From a checkpoint of a small contrastive audio-text model: 2.84M parameters, ademamix at rate 0.00075.
Rows from block 4 of the text encoder, named by matrix and row number. Each number is 200 + 30 x the weight over its row's rms, rounded and kept within 0 to 999. All counts start at 0. After the name is the row's rms in percent of the matrix's.
# fc2: MLP down (text_encoder.blocks.4.mlp.fc2.weight, 128x336), inputs 0-167
fc2.46,093,207,159,229,178,201,157,201,210,198,202,217,245,234,180,241,163,146,256,177,203,203,200,171,175,230,228,188,114,169,215,170,252,143,201,188,204,167,166,226,235,248,177,216,187,220,174,184,225,205,170,202,215,194,215,215,163,222,236,208,197,216,167,195,207,241,196,259,231,259,209,118,240,206,221,206,225,231,217,172,199,156,247,172,164,204,224,199,198,208,212,205,205,228,220,204,215,201,190,240,198,145,194,161,189,238,211,221,212,179,166,216,252,217,226,271,234,201,237,221,164,193,201,200,181,211,211,285,168,183,211,260,205,135,216,199,135,213,212,253,213,198,171,239,161,182,218,218,193,223,232,165,174,224,161,162,223,163,216,177,233,174,207,188,210,213,208,190,200
fc2.47,103,269,203,174,221,213,212,186,176,247,176,215,256,151,185,209,186,210,182,220,204,227,182,134,217,227,258,217,185,157,179,194,244,241,173,157,209,203,151,208,194,256,258,177,159,234,202,237,205,181,240,231,187,157,206,190,172,161,284,173,186,210,231,193,188,198,167,186,186,192,191,171,231,219,236,226,204,200,177,205,209,228,199,159,226,216,275,163,200,195,184,203,206,246,199,132,229,218,197,221,193,190,209,149,184,185,225,166,188,182,152,252,209,190,215,176,212,185,157,208,206,149,187,172,178,195,209,166,232,201,157,224,196,150,198,205,137,222,158,195,219,243,203,180,228,185,222,257,154,250,176,191,214,190,203,193,247,199,216,158,202,232,207,181,119,169,179,168,198
fc2.48,114,216,184,191,201,144,162,165,194,205,223,150,196,177,184,172,195,166,159,233,276,186,239,179,212,222,208,193,180,208,229,155,204,237,209,185,144,235,267,196,237,229,199,222,200,139,206,254,180,215,224,188,169,150,203,195,223,186,166,194,213,177,209,230,188,178,194,219,182,228,215,178,187,159,188,164,183,211,209,214,205,177,182,205,214,233,174,263,194,192,197,212,200,198,224,142,247,175,173,164,223,198,169,244,143,237,243,165,183,223,189,239,178,216,193,192,233,176,219,212,232,237,241,206,180,238,178,218,180,221,235,214,152,178,193,186,214,142,214,167,209,173,151,203,168,217,165,246,131,269,239,202,221,201,138,220,164,197,134,185,162,290,210,228,183,215,227,176,166
fc2.49,105,218,205,235,187,187,175,217,188,207,188,230,228,177,192,248,165,217,208,187,147,192,232,237,158,176,173,222,209,223,222,205,170,185,213,199,171,215,174,203,201,209,187,177,235,196,220,211,201,131,216,224,228,199,265,175,171,200,160,204,152,216,187,198,248,187,247,238,194,197,174,226,228,207,201,181,184,255,215,241,166,180,197,211,173,206,227,179,151,220,207,221,178,231,181,255,184,200,261,202,245,231,158,188,209,177,173,233,219,189,178,214,242,252,214,222,179,197,223,179,128,220,197,240,198,140,196,196,158,227,167,199,212,218,202,215,205,243,227,252,204,214,196,199,207,185,175,205,208,246,204,165,176,183,189,183,203,181,276,204,200,235,178,197,212,209,217,218,202
fc2.50,105,277,183,230,187,233,198,211,169,241,198,184,139,211,210,183,221,230,213,223,239,208,236,189,165,180,226,237,217,185,209,173,199,217,203,178,206,195,192,203,172,182,225,187,226,221,206,167,199,182,214,201,193,208,216,245,173,191,190,156,154,239,226,186,238,236,179,219,244,195,259,186,175,182,268,226,211,205,178,189,159,225,167,179,199,209,157,179,188,236,254,199,157,170,157,222,160,193,211,204,240,147,185,232,208,167,195,230,240,136,191,209,161,160,176,171,144,239,171,152,174,133,197,244,191,133,246,266,221,163,237,135,218,180,168,192,265,240,148,201,185,223,132,212,186,249,156,233,227,213,195,191,173,163,205,208,215,210,188,252,199,190,229,224,227,238,199,167,199
fc2.51,099,214,174,192,195,182,204,258,256,212,212,181,182,263,171,152,209,151,193,223,199,188,131,170,227,212,165,150,216,212,177,211,236,210,223,222,217,209,206,201,253,224,166,218,166,205,198,215,201,271,189,177,190,193,204,218,237,189,237,264,250,210,224,217,229,153,206,238,196,197,198,203,253,157,190,246,182,214,198,209,271,150,179,206,183,156,240,267,208,165,179,189,288,172,218,195,186,213,186,235,198,199,201,177,166,197,260,203,210,222,175,211,186,214,178,189,202,228,191,222,185,218,171,187,226,198,215,208,215,191,236,201,201,255,202,242,249,125,202,208,196,168,141,215,179,239,215,195,224,220,220,232,226,231,259,174,156,210,144,237,187,242,171,188,200,202,203,244,168
fc2.52,102,170,207,166,199,155,205,188,243,180,219,187,237,221,166,199,226,116,215,148,178,203,152,163,224,224,250,191,206,237,183,199,185,263,218,165,243,165,193,226,259,201,198,215,128,256,235,167,216,200,208,212,269,144,198,195,203,186,198,177,212,131,217,151,197,202,194,222,231,201,167,170,225,203,223,184,235,147,245,197,198,199,236,186,210,264,233,187,245,197,204,199,222,150,219,198,230,184,162,199,168,200,176,218,215,205,214,168,235,234,188,195,148,203,151,207,159,187,269,132,215,205,214,158,227,229,171,173,220,189,220,202,200,219,198,235,171,159,201,228,214,239,245,195,158,159,220,189,193,207,183,201,234,252,290,236,184,186,130,206,227,190,232,206,196,179,165,174,162
fc2.53,108,233,229,232,172,157,180,216,191,216,184,202,174,140,160,212,161,174,197,168,197,200,188,179,197,206,209,228,232,141,135,189,205,214,202,138,207,169,222,192,246,196,169,236,177,161,207,289,177,170,131,168,170,218,192,200,159,219,213,213,198,165,172,287,210,236,218,218,228,212,180,206,169,201,191,188,190,226,212,206,155,191,208,191,207,276,203,218,174,175,211,184,169,216,235,186,226,210,223,198,223,199,221,216,227,186,160,180,213,194,227,207,147,201,181,261,218,204,244,200,232,199,233,241,197,205,188,208,219,228,181,180,260,178,159,207,108,189,221,220,200,180,219,201,250,240,201,198,143,172,213,246,236,204,150,189,216,227,207,166,221,188,199,198,217,160,192,203,236
fc2.54,107,219,150,172,202,229,244,202,193,239,231,184,254,246,175,285,240,142,259,236,161,196,183,124,191,218,184,191,208,182,203,221,281,206,208,219,234,223,200,173,256,259,193,196,201,191,184,224,193,222,197,200,259,192,193,194,222,198,199,232,217,223,198,154,222,218,213,213,201,231,143,191,230,205,176,187,229,240,163,234,251,205,204,165,228,178,233,201,228,191,257,246,249,193,165,203,174,244,207,194,190,218,204,203,198,209,122,120,140,211,201,224,189,200,201,187,221,173,230,153,206,236,176,213,202,186,208,203,237,187,234,215,216,156,165,209,157,153,212,210,241,160,177,221,201,197,210,198,152,231,223,165,243,234,200,247,209,185,228,187,265,185,143,180,239,174,173,219,188
fc2.55,094,162,224,183,172,201,160,206,186,178,222,266,229,196,225,178,277,243,187,247,243,213,242,205,175,287,193,171,175,167,209,185,152,253,194,236,160,201,220,161,209,186,220,217,165,220,230,236,196,153,196,132,215,161,183,181,176,230,186,213,194,179,186,199,230,203,179,185,216,181,202,219,239,192,198,150,194,249,168,197,177,197,222,166,210,280,255,192,239,226,194,208,232,191,214,221,99,198,225,208,237,207,158,208,213,176,229,195,202,212,185,192,138,198,146,189,184,240,231,243,207,180,196,178,148,148,172,168,187,205,214,183,175,208,157,228,128,187,189,213,194,186,208,210,230,179,177,219,156,203,175,155,222,212,207,213,204,191,206,253,185,190,200,205,209,268,201,189,217
fc2.56,097,187,202,176,186,160,223,189,187,176,211,191,197,235,202,157,231,169,203,190,215,212,214,177,221,176,238,200,244,207,154,175,131,168,213,279,252,248,139,204,185,158,216,134,179,227,167,174,211,246,272,176,250,219,242,243,234,220,260,190,181,169,193,212,211,247,197,167,179,187,228,221,190,219,185,186,218,226,189,172,211,266,243,151,206,217,219,214,255,252,180,182,234,183,210,194,157,223,204,140,203,212,174,194,209,205,216,212,184,184,199,203,188,197,226,121,165,206,179,183,206,163,167,133,218,216,198,215,254,149,223,224,194,219,193,279,251,185,161,167,194,180,194,230,202,187,176,235,199,206,140,184,189,172,237,235,227,172,218,200,189,169,162,193,211,183,181,244,222
fc2.57,098,210,267,206,244,191,148,247,177,179,198,191,181,209,175,298,237,271,214,191,186,215,214,184,183,201,246,218,187,215,155,208,171,206,184,158,176,177,193,209,124,183,205,173,155,216,246,190,177,227,211,147,244,219,195,219,209,186,138,222,218,154,215,173,171,196,191,208,219,194,162,204,184,213,205,184,214,229,213,194,200,218,176,236,173,267,279,172,245,236,205,223,192,199,188,187,239,158,207,127,167,218,206,221,143,199,187,185,197,155,184,213,199,237,180,187,244,153,255,208,174,234,187,221,225,181,196,216,209,217,231,237,192,148,263,218,208,173,217,161,199,211,211,190,247,242,143,201,181,167,233,190,241,170,162,207,192,200,226,186,233,207,198,155,179,214,152,229,210
fc2.58,104,203,206,223,219,167,203,153,198,228,211,191,165,189,205,178,151,221,250,164,238,191,158,180,189,246,171,154,201,201,189,192,183,170,212,216,230,192,216,201,164,197,192,211,215,200,143,185,169,199,169,205,225,214,143,195,218,184,215,158,261,193,223,177,178,120,205,198,194,239,187,251,170,138,213,196,253,161,170,228,249,189,229,247,216,204,179,185,191,172,196,190,182,237,246,147,208,145,172,214,191,243,224,211,174,209,178,206,238,185,217,194,199,192,164,180,243,193,207,233,240,247,203,183,157,226,185,184,224,227,144,181,216,238,200,169,218,194,208,204,173,229,108,212,183,254,220,202,235,211,251,205,150,226,166,197,200,196,171,224,191,276,210,232,190,214,136,184,249
fc2.59,088,219,217,213,250,202,184,163,230,199,247,164,196,216,155,210,211,237,251,137,244,222,157,213,217,237,172,184,197,198,194,223,206,154,187,154,196,193,177,207,173,211,200,201,190,222,172,194,176,196,189,138,190,134,145,212,185,153,202,227,243,207,138,174,202,157,217,182,174,247,139,169,265,180,156,196,205,150,233,174,234,221,188,224,193,233,244,216,209,208,214,232,184,235,191,184,213,201,209,171,209,144,222,187,176,219,207,106,138,169,178,205,211,224,207,172,229,169,222,168,233,229,241,212,162,226,190,241,212,184,192,227,183,176,157,210,175,201,220,178,207,180,189,206,211,207,221,208,203,222,218,183,209,211,208,210,213,165,225,146,145,205,210,169,137,230,169,173,221
fc2.60,095,270,224,182,190,172,228,160,183,172,180,179,206,178,186,248,212,143,152,209,180,191,234,212,194,177,196,230,184,235,167,166,125,195,179,178,245,225,166,214,183,248,210,224,166,259,192,227,261,227,208,180,207,203,188,157,204,206,200,178,194,124,164,195,206,166,230,162,193,188,217,199,215,203,234,213,196,87,182,242,214,138,153,230,205,173,115,196,192,192,206,206,219,185,203,248,202,222,221,166,182,202,225,220,186,222,194,212,219,279,201,241,252,177,143,116,212,215,205,173,189,237,166,171,226,182,205,210,204,236,203,138,170,111,188,242,217,199,193,203,224,193,210,189,167,218,195,233,178,190,236,215,154,208,193,175,175,212,226,201,199,227,177,208,172,212,218,246,202
fc2.61,098,189,244,209,200,169,198,152,174,182,188,146,218,201,195,176,205,220,198,128,201,218,163,172,180,260,260,178,178,206,240,218,143,211,214,184,217,240,134,236,194,228,227,198,170,183,172,199,186,196,219,200,221,164,221,212,191,202,227,192,224,208,179,177,160,165,227,203,184,239,185,194,215,182,220,168,208,161,250,199,187,208,197,220,182,192,242,179,203,202,178,167,280,227,224,162,189,165,198,223,209,166,199,188,208,193,182,178,195,206,205,148,281,181,171,186,229,223,199,149,187,209,223,171,229,218,191,143,263,174,180,231,153,235,194,187,186,257,212,210,173,190,142,185,171,206,198,259,191,155,228,186,216,197,217,200,185,217,164,182,204,181,234,198,185,208,200,161,162
fc2.62,095,168,169,235,210,230,255,180,222,200,181,206,223,254,207,211,235,250,185,186,223,215,215,207,179,259,178,258,150,178,184,232,205,222,193,126,246,193,193,265,208,194,186,171,166,255,170,221,234,229,239,182,241,176,174,187,193,152,168,180,202,222,181,191,213,208,159,188,264,220,185,228,169,178,219,165,255,149,215,179,264,225,145,222,225,223,210,210,253,235,194,192,139,173,201,235,191,217,236,227,207,146,223,195,175,189,176,251,241,234,204,179,178,158,213,181,220,212,166,185,187,194,155,179,235,198,136,224,190,184,195,147,187,177,195,236,163,225,192,215,148,205,181,209,223,203,233,205,193,167,203,193,161,229,152,207,222,233,219,194,159,184,217,130,198,192,226,191,198
fc2.99,106,211,192,162,202,208,215,207,226,221,191,252,217,223,225,221,197,195,226,211,234,192,209,158,151,253,197,184,204,165,213,222,201,166,226,188,218,231,210,219,182,215,215,204,237,150,177,230,185,184,117,166,223,195,215,207,220,177,211,152,204,259,231,212,153,235,240,233,164,278,192,187,216,232,195,216,206,226,211,174,215,168,206,174,236,207,198,167,218,168,224,218,212,291,172,127,176,172,176,227,186,186,208,199,194,173,157,216,200,189,187,134,206,142,215,257,200,197,210,215,201,256,223,247,158,265,165,209,179,216,219,213,243,231,146,175,159,200,187,203,229,188,146,166,204,198,245,273,181,220,193,167,255,218,189,169,219,234,178,214,165,186,224,196,187,187,200,203,206
fc2.100,098,198,175,174,209,224,202,198,179,210,138,193,199,237,226,157,241,179,212,163,207,183,187,253,185,181,192,173,262,185,215,211,155,251,202,218,226,230,194,186,232,185,197,186,216,212,161,192,243,213,156,190,213,165,229,210,208,205,235,185,173,216,203,189,212,191,171,204,210,214,199,233,168,235,215,183,192,228,185,151,179,219,246,220,200,205,195,219,188,149,186,227,232,241,216,160,150,161,170,183,217,251,158,134,205,192,123,276,220,204,226,204,188,193,162,158,207,197,168,186,186,183,156,220,180,244,178,195,192,188,188,193,166,227,174,221,108,223,248,170,206,216,153,182,272,202,248,236,239,245,202,224,137,178,196,227,263,173,234,170,158,144,201,171,194,163,143,189,180
fc2.101,124,181,181,215,195,191,207,165,200,238,153,224,188,197,193,134,199,152,215,206,212,199,243,172,235,130,200,239,260,178,209,196,225,181,194,182,150,218,227,215,277,248,164,195,211,127,218,285,207,235,185,202,198,234,193,164,189,186,165,220,191,221,212,215,159,213,190,258,191,214,184,183,161,209,166,219,183,228,182,151,178,210,174,181,238,191,176,197,243,194,178,167,177,185,222,180,238,181,211,186,198,181,169,181,172,166,267,206,211,196,202,180,192,218,235,244,185,224,186,233,246,180,277,172,176,217,240,189,224,233,218,224,176,228,194,184,135,148,239,191,217,236,168,182,192,230,164,141,192,176,198,214,216,133,209,182,219,229,189,185,218,206,214,197,237,241,237,209,212
fc2.102,116,206,172,173,117,235,128,188,219,193,84,191,235,155,209,250,211,222,215,192,184,177,136,269,171,183,246,204,221,277,157,181,186,189,190,191,176,233,201,190,204,202,178,247,206,204,161,188,163,226,194,193,225,150,167,234,214,251,148,253,216,166,163,186,189,236,200,186,219,209,187,193,220,196,170,173,259,215,247,154,211,231,223,203,187,186,160,205,179,218,168,190,177,198,242,216,179,224,247,200,205,273,186,197,193,203,141,202,231,215,227,237,187,232,221,180,230,214,260,155,203,197,202,228,191,200,212,240,174,165,180,167,212,196,178,234,189,197,232,224,161,192,217,228,182,198,218,215,201,191,198,189,179,155,181,192,182,207,224,207,198,258,235,224,203,228,192,212,223
fc2.103,091,211,154,221,180,235,203,199,226,212,247,164,201,219,201,219,197,191,191,156,210,190,261,231,148,161,204,220,177,246,203,237,176,226,202,241,191,226,212,217,232,232,214,153,131,178,209,171,167,228,231,223,253,183,224,180,219,192,153,239,168,170,180,144,215,194,183,172,209,197,176,240,236,181,199,233,197,186,200,204,208,210,132,195,201,156,208,209,240,193,190,233,137,205,202,225,208,167,215,190,184,188,192,184,252,217,117,234,213,196,213,240,188,154,227,190,194,214,214,192,229,236,167,256,153,221,216,246,222,232,235,227,199,275,171,230,235,194,210,172,178,170,186,196,122,169,160,179,195,158,230,186,165,211,150,216,194,208,206,203,235,248,214,193,228,194,223,278,193
fc2.104,098,223,235,218,255,218,230,205,228,180,218,242,173,173,203,231,251,178,226,189,226,224,175,206,213,228,224,241,196,165,160,199,161,194,204,254,221,213,193,133,156,182,266,227,155,250,214,181,206,239,211,160,232,215,189,173,215,170,168,196,184,169,209,145,169,218,217,166,208,191,167,225,243,231,216,209,255,139,175,226,235,215,169,211,206,261,174,223,245,218,213,220,202,156,167,197,287,223,194,214,186,201,197,140,208,182,205,200,207,170,208,196,178,162,206,161,199,183,195,238,219,225,151,214,202,196,147,196,213,224,188,139,225,228,172,186,197,221,164,144,197,206,187,201,197,216,168,174,181,230,260,189,205,224,229,228,272,244,167,232,224,262,179,190,200,226,147,208,188
fc2.105,097,169,181,182,207,205,144,137,216,157,167,191,185,232,184,219,166,220,181,194,217,214,206,260,183,197,134,138,223,205,189,185,146,208,232,224,214,179,166,228,239,162,217,213,172,169,152,166,188,173,173,217,222,234,131,220,193,210,196,222,174,154,229,188,232,259,214,206,212,175,184,194,197,224,203,154,233,174,214,206,159,186,170,192,236,174,285,238,189,181,224,223,201,211,183,194,172,188,224,159,221,220,178,210,229,253,159,237,218,202,213,173,171,242,185,168,211,170,227,231,189,221,196,217,164,184,206,251,187,186,133,254,215,187,215,153,164,213,193,225,212,179,190,159,165,196,189,198,241,188,214,234,150,182,174,175,192,243,147,207,235,217,168,192,261,196,160,215,233
fc2.106,105,178,210,205,192,195,153,180,187,152,213,202,166,169,233,180,228,156,194,179,201,170,263,247,241,185,169,193,249,94,203,189,212,211,207,188,203,212,162,147,193,197,245,212,195,152,166,204,183,217,127,153,186,220,219,189,192,245,235,200,196,176,198,282,211,228,182,215,185,167,244,225,199,236,206,191,148,212,184,181,143,156,196,165,174,186,237,190,188,181,218,147,174,249,194,223,192,208,152,238,225,181,217,176,212,190,244,213,229,195,202,182,248,261,195,142,198,228,154,245,199,209,252,208,225,239,208,216,176,203,225,240,234,242,179,157,183,194,200,207,194,158,231,213,265,152,171,201,159,208,178,220,218,187,177,224,166,197,222,170,156,146,173,233,190,162,246,153,177
fc2.107,091,176,215,243,181,169,177,246,219,216,249,186,185,191,195,228,206,189,205,284,226,193,180,209,166,228,184,192,178,223,194,165,224,155,232,266,128,171,205,200,206,204,233,214,154,171,152,226,194,167,227,232,233,239,215,190,184,185,178,222,159,166,238,193,213,200,233,175,220,169,221,182,243,206,237,263,300,203,197,222,163,236,196,189,154,156,169,225,171,201,196,197,198,161,170,221,156,192,185,173,198,255,201,210,235,207,211,169,210,196,181,208,167,170,178,211,236,135,196,179,204,207,190,264,243,226,225,228,216,228,217,220,223,200,210,237,212,146,178,185,174,203,166,203,197,216,251,212,237,224,230,188,204,209,204,180,163,192,201,163,160,224,164,238,184,177,162,209,195
fc2.108,105,241,213,157,228,243,196,151,195,213,168,266,276,208,204,140,198,182,200,162,214,206,203,226,177,221,176,153,175,89,206,208,251,208,227,177,181,183,212,193,209,236,215,225,188,195,210,200,201,156,194,168,215,177,219,207,152,218,277,185,228,194,205,200,169,219,157,154,243,209,212,225,239,229,225,169,205,202,197,217,150,203,235,227,202,194,177,177,209,206,256,203,198,169,213,152,205,209,177,252,215,182,177,196,187,182,198,200,199,204,175,188,197,206,204,178,244,169,143,250,217,188,190,187,160,224,213,213,171,177,209,186,232,198,184,189,114,213,234,240,204,168,218,179,265,192,188,230,170,235,223,181,213,177,209,229,260,226,197,188,174,64,253,200,136,168,171,148,183
fc2.109,097,197,231,203,191,231,216,202,170,227,163,179,229,228,197,233,247,191,198,163,191,163,142,204,253,278,238,177,179,248,235,218,180,190,172,207,241,194,200,251,200,207,178,159,211,224,166,149,211,188,226,233,195,193,223,189,211,203,215,168,182,240,173,186,191,189,228,199,162,188,236,218,162,182,206,255,183,140,272,198,252,185,126,202,209,181,201,183,167,183,162,185,202,225,211,181,244,210,180,185,169,199,190,231,223,204,245,171,217,229,201,180,225,219,169,223,185,260,177,197,191,190,229,225,181,259,175,216,209,168,172,152,190,209,183,219,167,182,209,230,245,225,231,201,164,218,247,220,236,256,253,202,199,210,256,188,250,191,209,231,180,185,193,198,161,225,233,182,181
fc2.110,100,199,204,167,170,233,183,214,227,183,220,197,223,222,199,162,197,212,120,214,227,211,173,220,235,201,219,174,213,172,197,227,125,225,179,194,200,191,221,175,212,205,221,196,246,226,190,166,241,226,180,198,125,160,222,174,201,185,240,163,183,183,191,260,207,226,183,209,179,173,237,199,173,222,217,202,163,199,225,156,168,189,217,256,199,243,265,197,231,206,178,180,174,187,242,193,195,181,229,203,230,136,144,158,218,194,207,223,151,213,194,186,171,215,217,170,161,191,229,190,235,197,195,198,141,195,197,177,184,208,176,208,178,253,195,216,223,186,210,221,189,195,239,171,258,173,254,177,246,218,192,178,192,251,251,284,203,208,159,168,203,181,214,274,164,200,246,187,209
fc2.111,094,219,187,160,218,211,209,177,229,206,205,172,194,229,209,215,228,184,218,153,168,185,182,201,208,216,261,261,187,237,196,216,176,220,197,211,231,193,210,205,173,216,216,216,174,252,197,243,236,198,230,301,253,158,135,204,207,203,239,176,197,238,162,154,188,160,181,233,220,204,215,233,180,203,248,184,228,197,185,231,191,268,222,197,219,212,239,211,222,192,155,220,224,188,185,180,200,183,187,268,212,210,205,138,197,215,168,205,202,214,183,187,191,203,240,222,209,181,191,172,167,183,157,217,159,222,185,179,218,171,182,237,214,230,226,230,167,188,239,227,139,217,199,191,195,262,230,203,224,138,204,214,190,231,199,195,172,200,114,223,199,195,213,194,188,179,153,236,219
fc2.112,103,220,213,242,184,155,221,209,179,194,230,204,178,158,200,155,230,295,190,232,182,222,215,195,221,170,215,151,200,139,232,210,176,238,190,192,241,203,157,198,158,185,239,180,202,167,204,196,216,230,290,150,190,259,222,170,210,212,215,197,174,284,218,231,160,171,204,179,206,108,201,231,174,177,201,216,207,193,171,200,217,236,208,219,198,244,244,168,269,215,199,215,210,148,198,231,229,246,193,197,211,178,216,181,218,166,245,245,184,219,223,159,224,179,240,200,121,221,165,245,178,194,164,180,220,182,196,151,238,199,182,183,191,213,161,159,217,312,190,188,232,234,209,190,256,173,151,190,231,181,216,204,138,217,210,197,230,219,241,181,243,164,194,195,204,183,211,180,196
fc2.113,093,195,181,207,192,169,136,147,227,212,201,154,179,204,223,225,261,184,138,227,246,215,227,225,201,233,146,185,202,195,185,204,200,263,176,235,153,177,229,244,189,152,228,202,186,176,187,156,207,221,231,164,223,174,203,179,228,189,216,220,213,152,201,136,153,262,230,178,178,150,188,186,186,187,193,197,160,174,234,225,208,185,122,238,190,202,181,175,221,210,189,206,147,207,199,168,227,252,201,182,157,258,163,248,221,206,175,173,176,193,208,270,210,203,203,178,198,218,183,211,208,206,179,172,221,239,187,259,268,256,210,145,191,203,226,195,224,206,216,201,200,203,213,211,218,189,212,181,188,226,224,170,163,155,210,225,213,230,182,201,178,235,184,224,184,181,220,202,213
fc2.114,098,183,166,199,239,196,213,130,188,183,191,183,210,159,208,162,197,239,204,162,205,210,167,203,226,233,139,236,211,203,164,194,192,214,213,167,207,259,197,205,75,187,217,157,147,274,226,179,219,206,212,189,189,231,213,189,217,185,222,227,214,164,263,243,177,218,206,186,192,191,195,186,194,167,233,196,186,185,214,156,200,213,211,227,195,232,153,229,214,204,130,210,252,212,232,172,170,173,177,152,206,223,192,185,155,170,197,219,190,225,166,226,195,218,166,154,206,192,245,181,163,193,215,183,188,161,211,147,180,205,230,189,186,205,207,179,203,232,268,224,202,200,171,202,220,234,227,208,269,136,226,202,185,227,202,163,163,227,198,213,219,199,233,216,199,176,168,205,257
fc2.115,101,209,229,170,147,180,175,247,174,225,208,176,198,185,219,197,223,162,182,251,245,157,184,182,245,204,220,194,223,171,184,169,200,204,219,188,207,154,214,191,207,195,154,238,270,155,198,193,172,168,165,214,192,204,230,253,214,260,217,242,238,185,164,175,232,199,168,225,244,185,223,180,187,166,167,190,197,251,156,217,184,210,230,174,174,207,249,227,221,203,193,154,253,153,200,215,220,222,189,188,226,204,181,155,215,201,229,211,228,226,194,206,143,180,192,176,164,200,159,189,204,191,200,222,188,208,123,197,198,159,229,166,162,241,186,202,160,128,205,209,149,144,178,241,183,149,214,192,188,234,153,217,244,198,234,210,149,191,212,195,170,182,178,221,181,141,203,218,188
fc2.116,092,196,189,194,185,218,223,245,231,246,212,220,224,180,198,195,218,196,162,152,153,205,219,250,214,147,242,144,214,284,167,189,205,196,199,223,226,190,170,193,188,200,184,200,212,216,177,191,207,231,203,175,231,259,236,233,198,215,186,215,209,219,219,215,241,223,201,230,198,209,226,200,257,217,181,175,177,291,188,177,200,193,229,182,198,173,211,214,200,219,223,178,197,244,207,282,219,190,198,227,222,235,199,192,229,213,164,134,162,244,229,192,203,203,193,227,211,158,185,223,209,170,228,216,195,213,217,207,171,146,185,168,178,197,230,190,209,215,227,195,208,196,219,170,162,165,157,219,253,153,250,192,180,215,176,125,163,165,216,219,226,193,184,200,218,117,177,211,205
fc2.117,102,182,193,154,190,221,237,235,233,200,207,239,207,224,172,176,173,265,171,153,184,242,226,174,200,240,252,239,92,202,190,236,189,242,216,232,164,187,198,204,210,217,236,170,169,172,238,209,223,202,234,179,215,239,272,183,222,193,175,175,164,176,192,150,210,225,207,226,233,237,209,188,197,208,203,199,161,219,230,199,166,207,250,202,218,154,206,195,216,230,207,232,185,213,222,201,258,164,189,241,211,135,227,169,222,198,199,212,222,190,235,167,191,200,218,264,224,216,211,195,188,192,234,148,180,174,239,200,185,190,228,203,190,285,222,236,264,174,126,216,189,239,243,184,192,209,206,236,184,193,221,156,199,239,210,220,190,188,191,207,193,241,227,183,211,168,252,220,202
fc2.118,103,182,204,227,207,232,185,194,199,212,134,223,198,158,196,225,173,197,197,161,124,195,186,231,155,205,217,207,259,198,153,169,158,141,182,180,206,234,187,229,172,195,172,241,194,187,198,184,199,157,166,235,198,153,231,157,212,221,178,225,195,232,194,178,176,183,196,211,195,201,212,222,175,227,188,272,218,200,108,170,206,186,203,193,232,198,170,206,193,141,214,202,178,210,219,197,174,242,237,213,176,180,153,221,214,176,184,172,244,205,136,219,157,226,217,191,202,201,144,236,182,198,207,190,213,209,236,176,234,206,161,188,198,191,183,201,150,231,191,218,187,196,222,200,162,240,204,206,158,185,242,173,153,180,199,157,248,215,254,210,216,132,221,234,222,181,161,172,170
fc2.119,102,193,180,235,177,216,184,182,200,218,214,194,191,179,206,219,177,173,223,187,214,170,124,198,200,277,159,205,188,264,181,185,230,185,182,190,201,172,180,211,193,200,203,203,184,237,192,178,148,190,215,239,230,189,185,228,181,186,185,181,213,196,186,171,229,249,164,224,227,194,182,217,191,191,152,204,225,149,192,193,188,241,229,208,201,223,223,193,174,235,171,186,263,207,257,223,146,195,210,199,185,218,167,251,178,199,179,168,232,261,232,217,157,232,203,230,193,180,289,211,199,162,191,212,164,179,206,211,224,237,199,260,211,168,218,182,197,154,223,228,172,196,180,183,170,165,202,210,242,162,241,167,230,184,223,142,232,195,199,211,199,230,186,232,203,257,149,161,228
fc2.120,091,184,173,249,169,186,212,190,224,213,206,178,197,205,221,259,182,144,220,206,166,194,158,189,246,222,217,191,169,182,186,205,237,158,240,169,230,174,249,226,194,151,182,235,201,227,191,195,225,211,173,224,171,179,199,187,225,209,151,188,230,211,195,172,211,257,180,132,200,190,227,219,236,210,225,248,181,211,162,226,182,201,256,210,197,183,163,245,162,181,214,170,155,143,171,155,152,222,191,181,197,182,228,196,238,189,199,137,131,177,202,219,218,147,192,227,218,209,276,145,182,166,195,202,188,252,251,166,215,195,219,206,226,221,199,156,163,205,186,197,228,261,271,210,235,218,238,208,171,151,185,244,243,181,219,152,200,213,236,162,237,144,191,225,159,204,220,210,220
fc2.121,083,227,195,190,199,235,172,174,235,195,238,198,200,211,186,221,242,177,209,180,249,207,190,173,180,155,190,247,201,237,198,203,213,185,181,236,121,239,207,165,217,142,192,233,150,184,204,197,159,215,227,148,201,234,173,185,251,169,186,217,210,155,232,214,201,264,185,256,233,179,199,190,208,194,163,182,217,250,218,221,187,178,185,165,203,274,174,226,261,219,185,198,196,196,151,170,152,193,145,194,190,210,189,221,183,187,179,212,199,193,164,251,134,224,167,243,229,150,211,243,208,254,212,236,212,184,203,205,230,240,266,205,178,194,218,144,227,158,213,195,197,180,190,183,146,224,144,168,225,183,206,229,193,143,189,215,236,206,140,222,186,249,176,198,217,160,224,243,178
fc2.122,102,205,209,220,181,213,224,154,195,235,169,244,166,173,214,108,203,239,168,262,216,207,250,177,202,145,176,230,219,151,213,175,174,194,177,226,191,234,190,179,210,175,159,224,231,210,215,171,221,204,210,204,181,235,242,180,219,190,214,197,205,218,217,187,182,139,185,209,196,177,212,222,175,156,161,163,182,128,193,195,208,184,235,227,205,193,196,138,202,207,227,149,207,173,196,178,257,204,245,244,221,189,209,197,179,229,249,261,242,176,186,249,161,174,165,162,196,189,150,245,221,188,242,157,236,185,161,138,207,226,220,181,149,174,196,150,216,235,197,228,218,223,168,201,230,177,173,216,179,184,188,182,187,210,231,178,187,218,180,233,180,190,206,236,216,186,225,198,207
fc2.123,100,169,228,186,181,216,190,263,259,166,226,205,210,231,193,254,249,251,161,236,228,181,166,229,218,245,190,216,209,237,200,213,188,231,198,239,213,206,209,189,156,209,195,174,180,185,250,156,196,182,257,140,176,270,183,192,247,191,158,192,232,142,205,213,203,219,179,225,200,207,177,239,201,202,141,209,188,233,219,202,217,267,201,212,191,226,135,168,253,240,201,204,233,157,191,181,177,190,202,155,188,210,258,231,230,198,208,235,180,208,230,183,252,184,182,204,171,173,302,269,185,165,210,211,205,167,200,195,202,204,205,198,152,203,276,215,249,158,176,193,143,196,231,235,141,197,198,187,229,201,190,172,243,203,210,192,227,155,245,212,197,259,232,235,200,234,213,205,238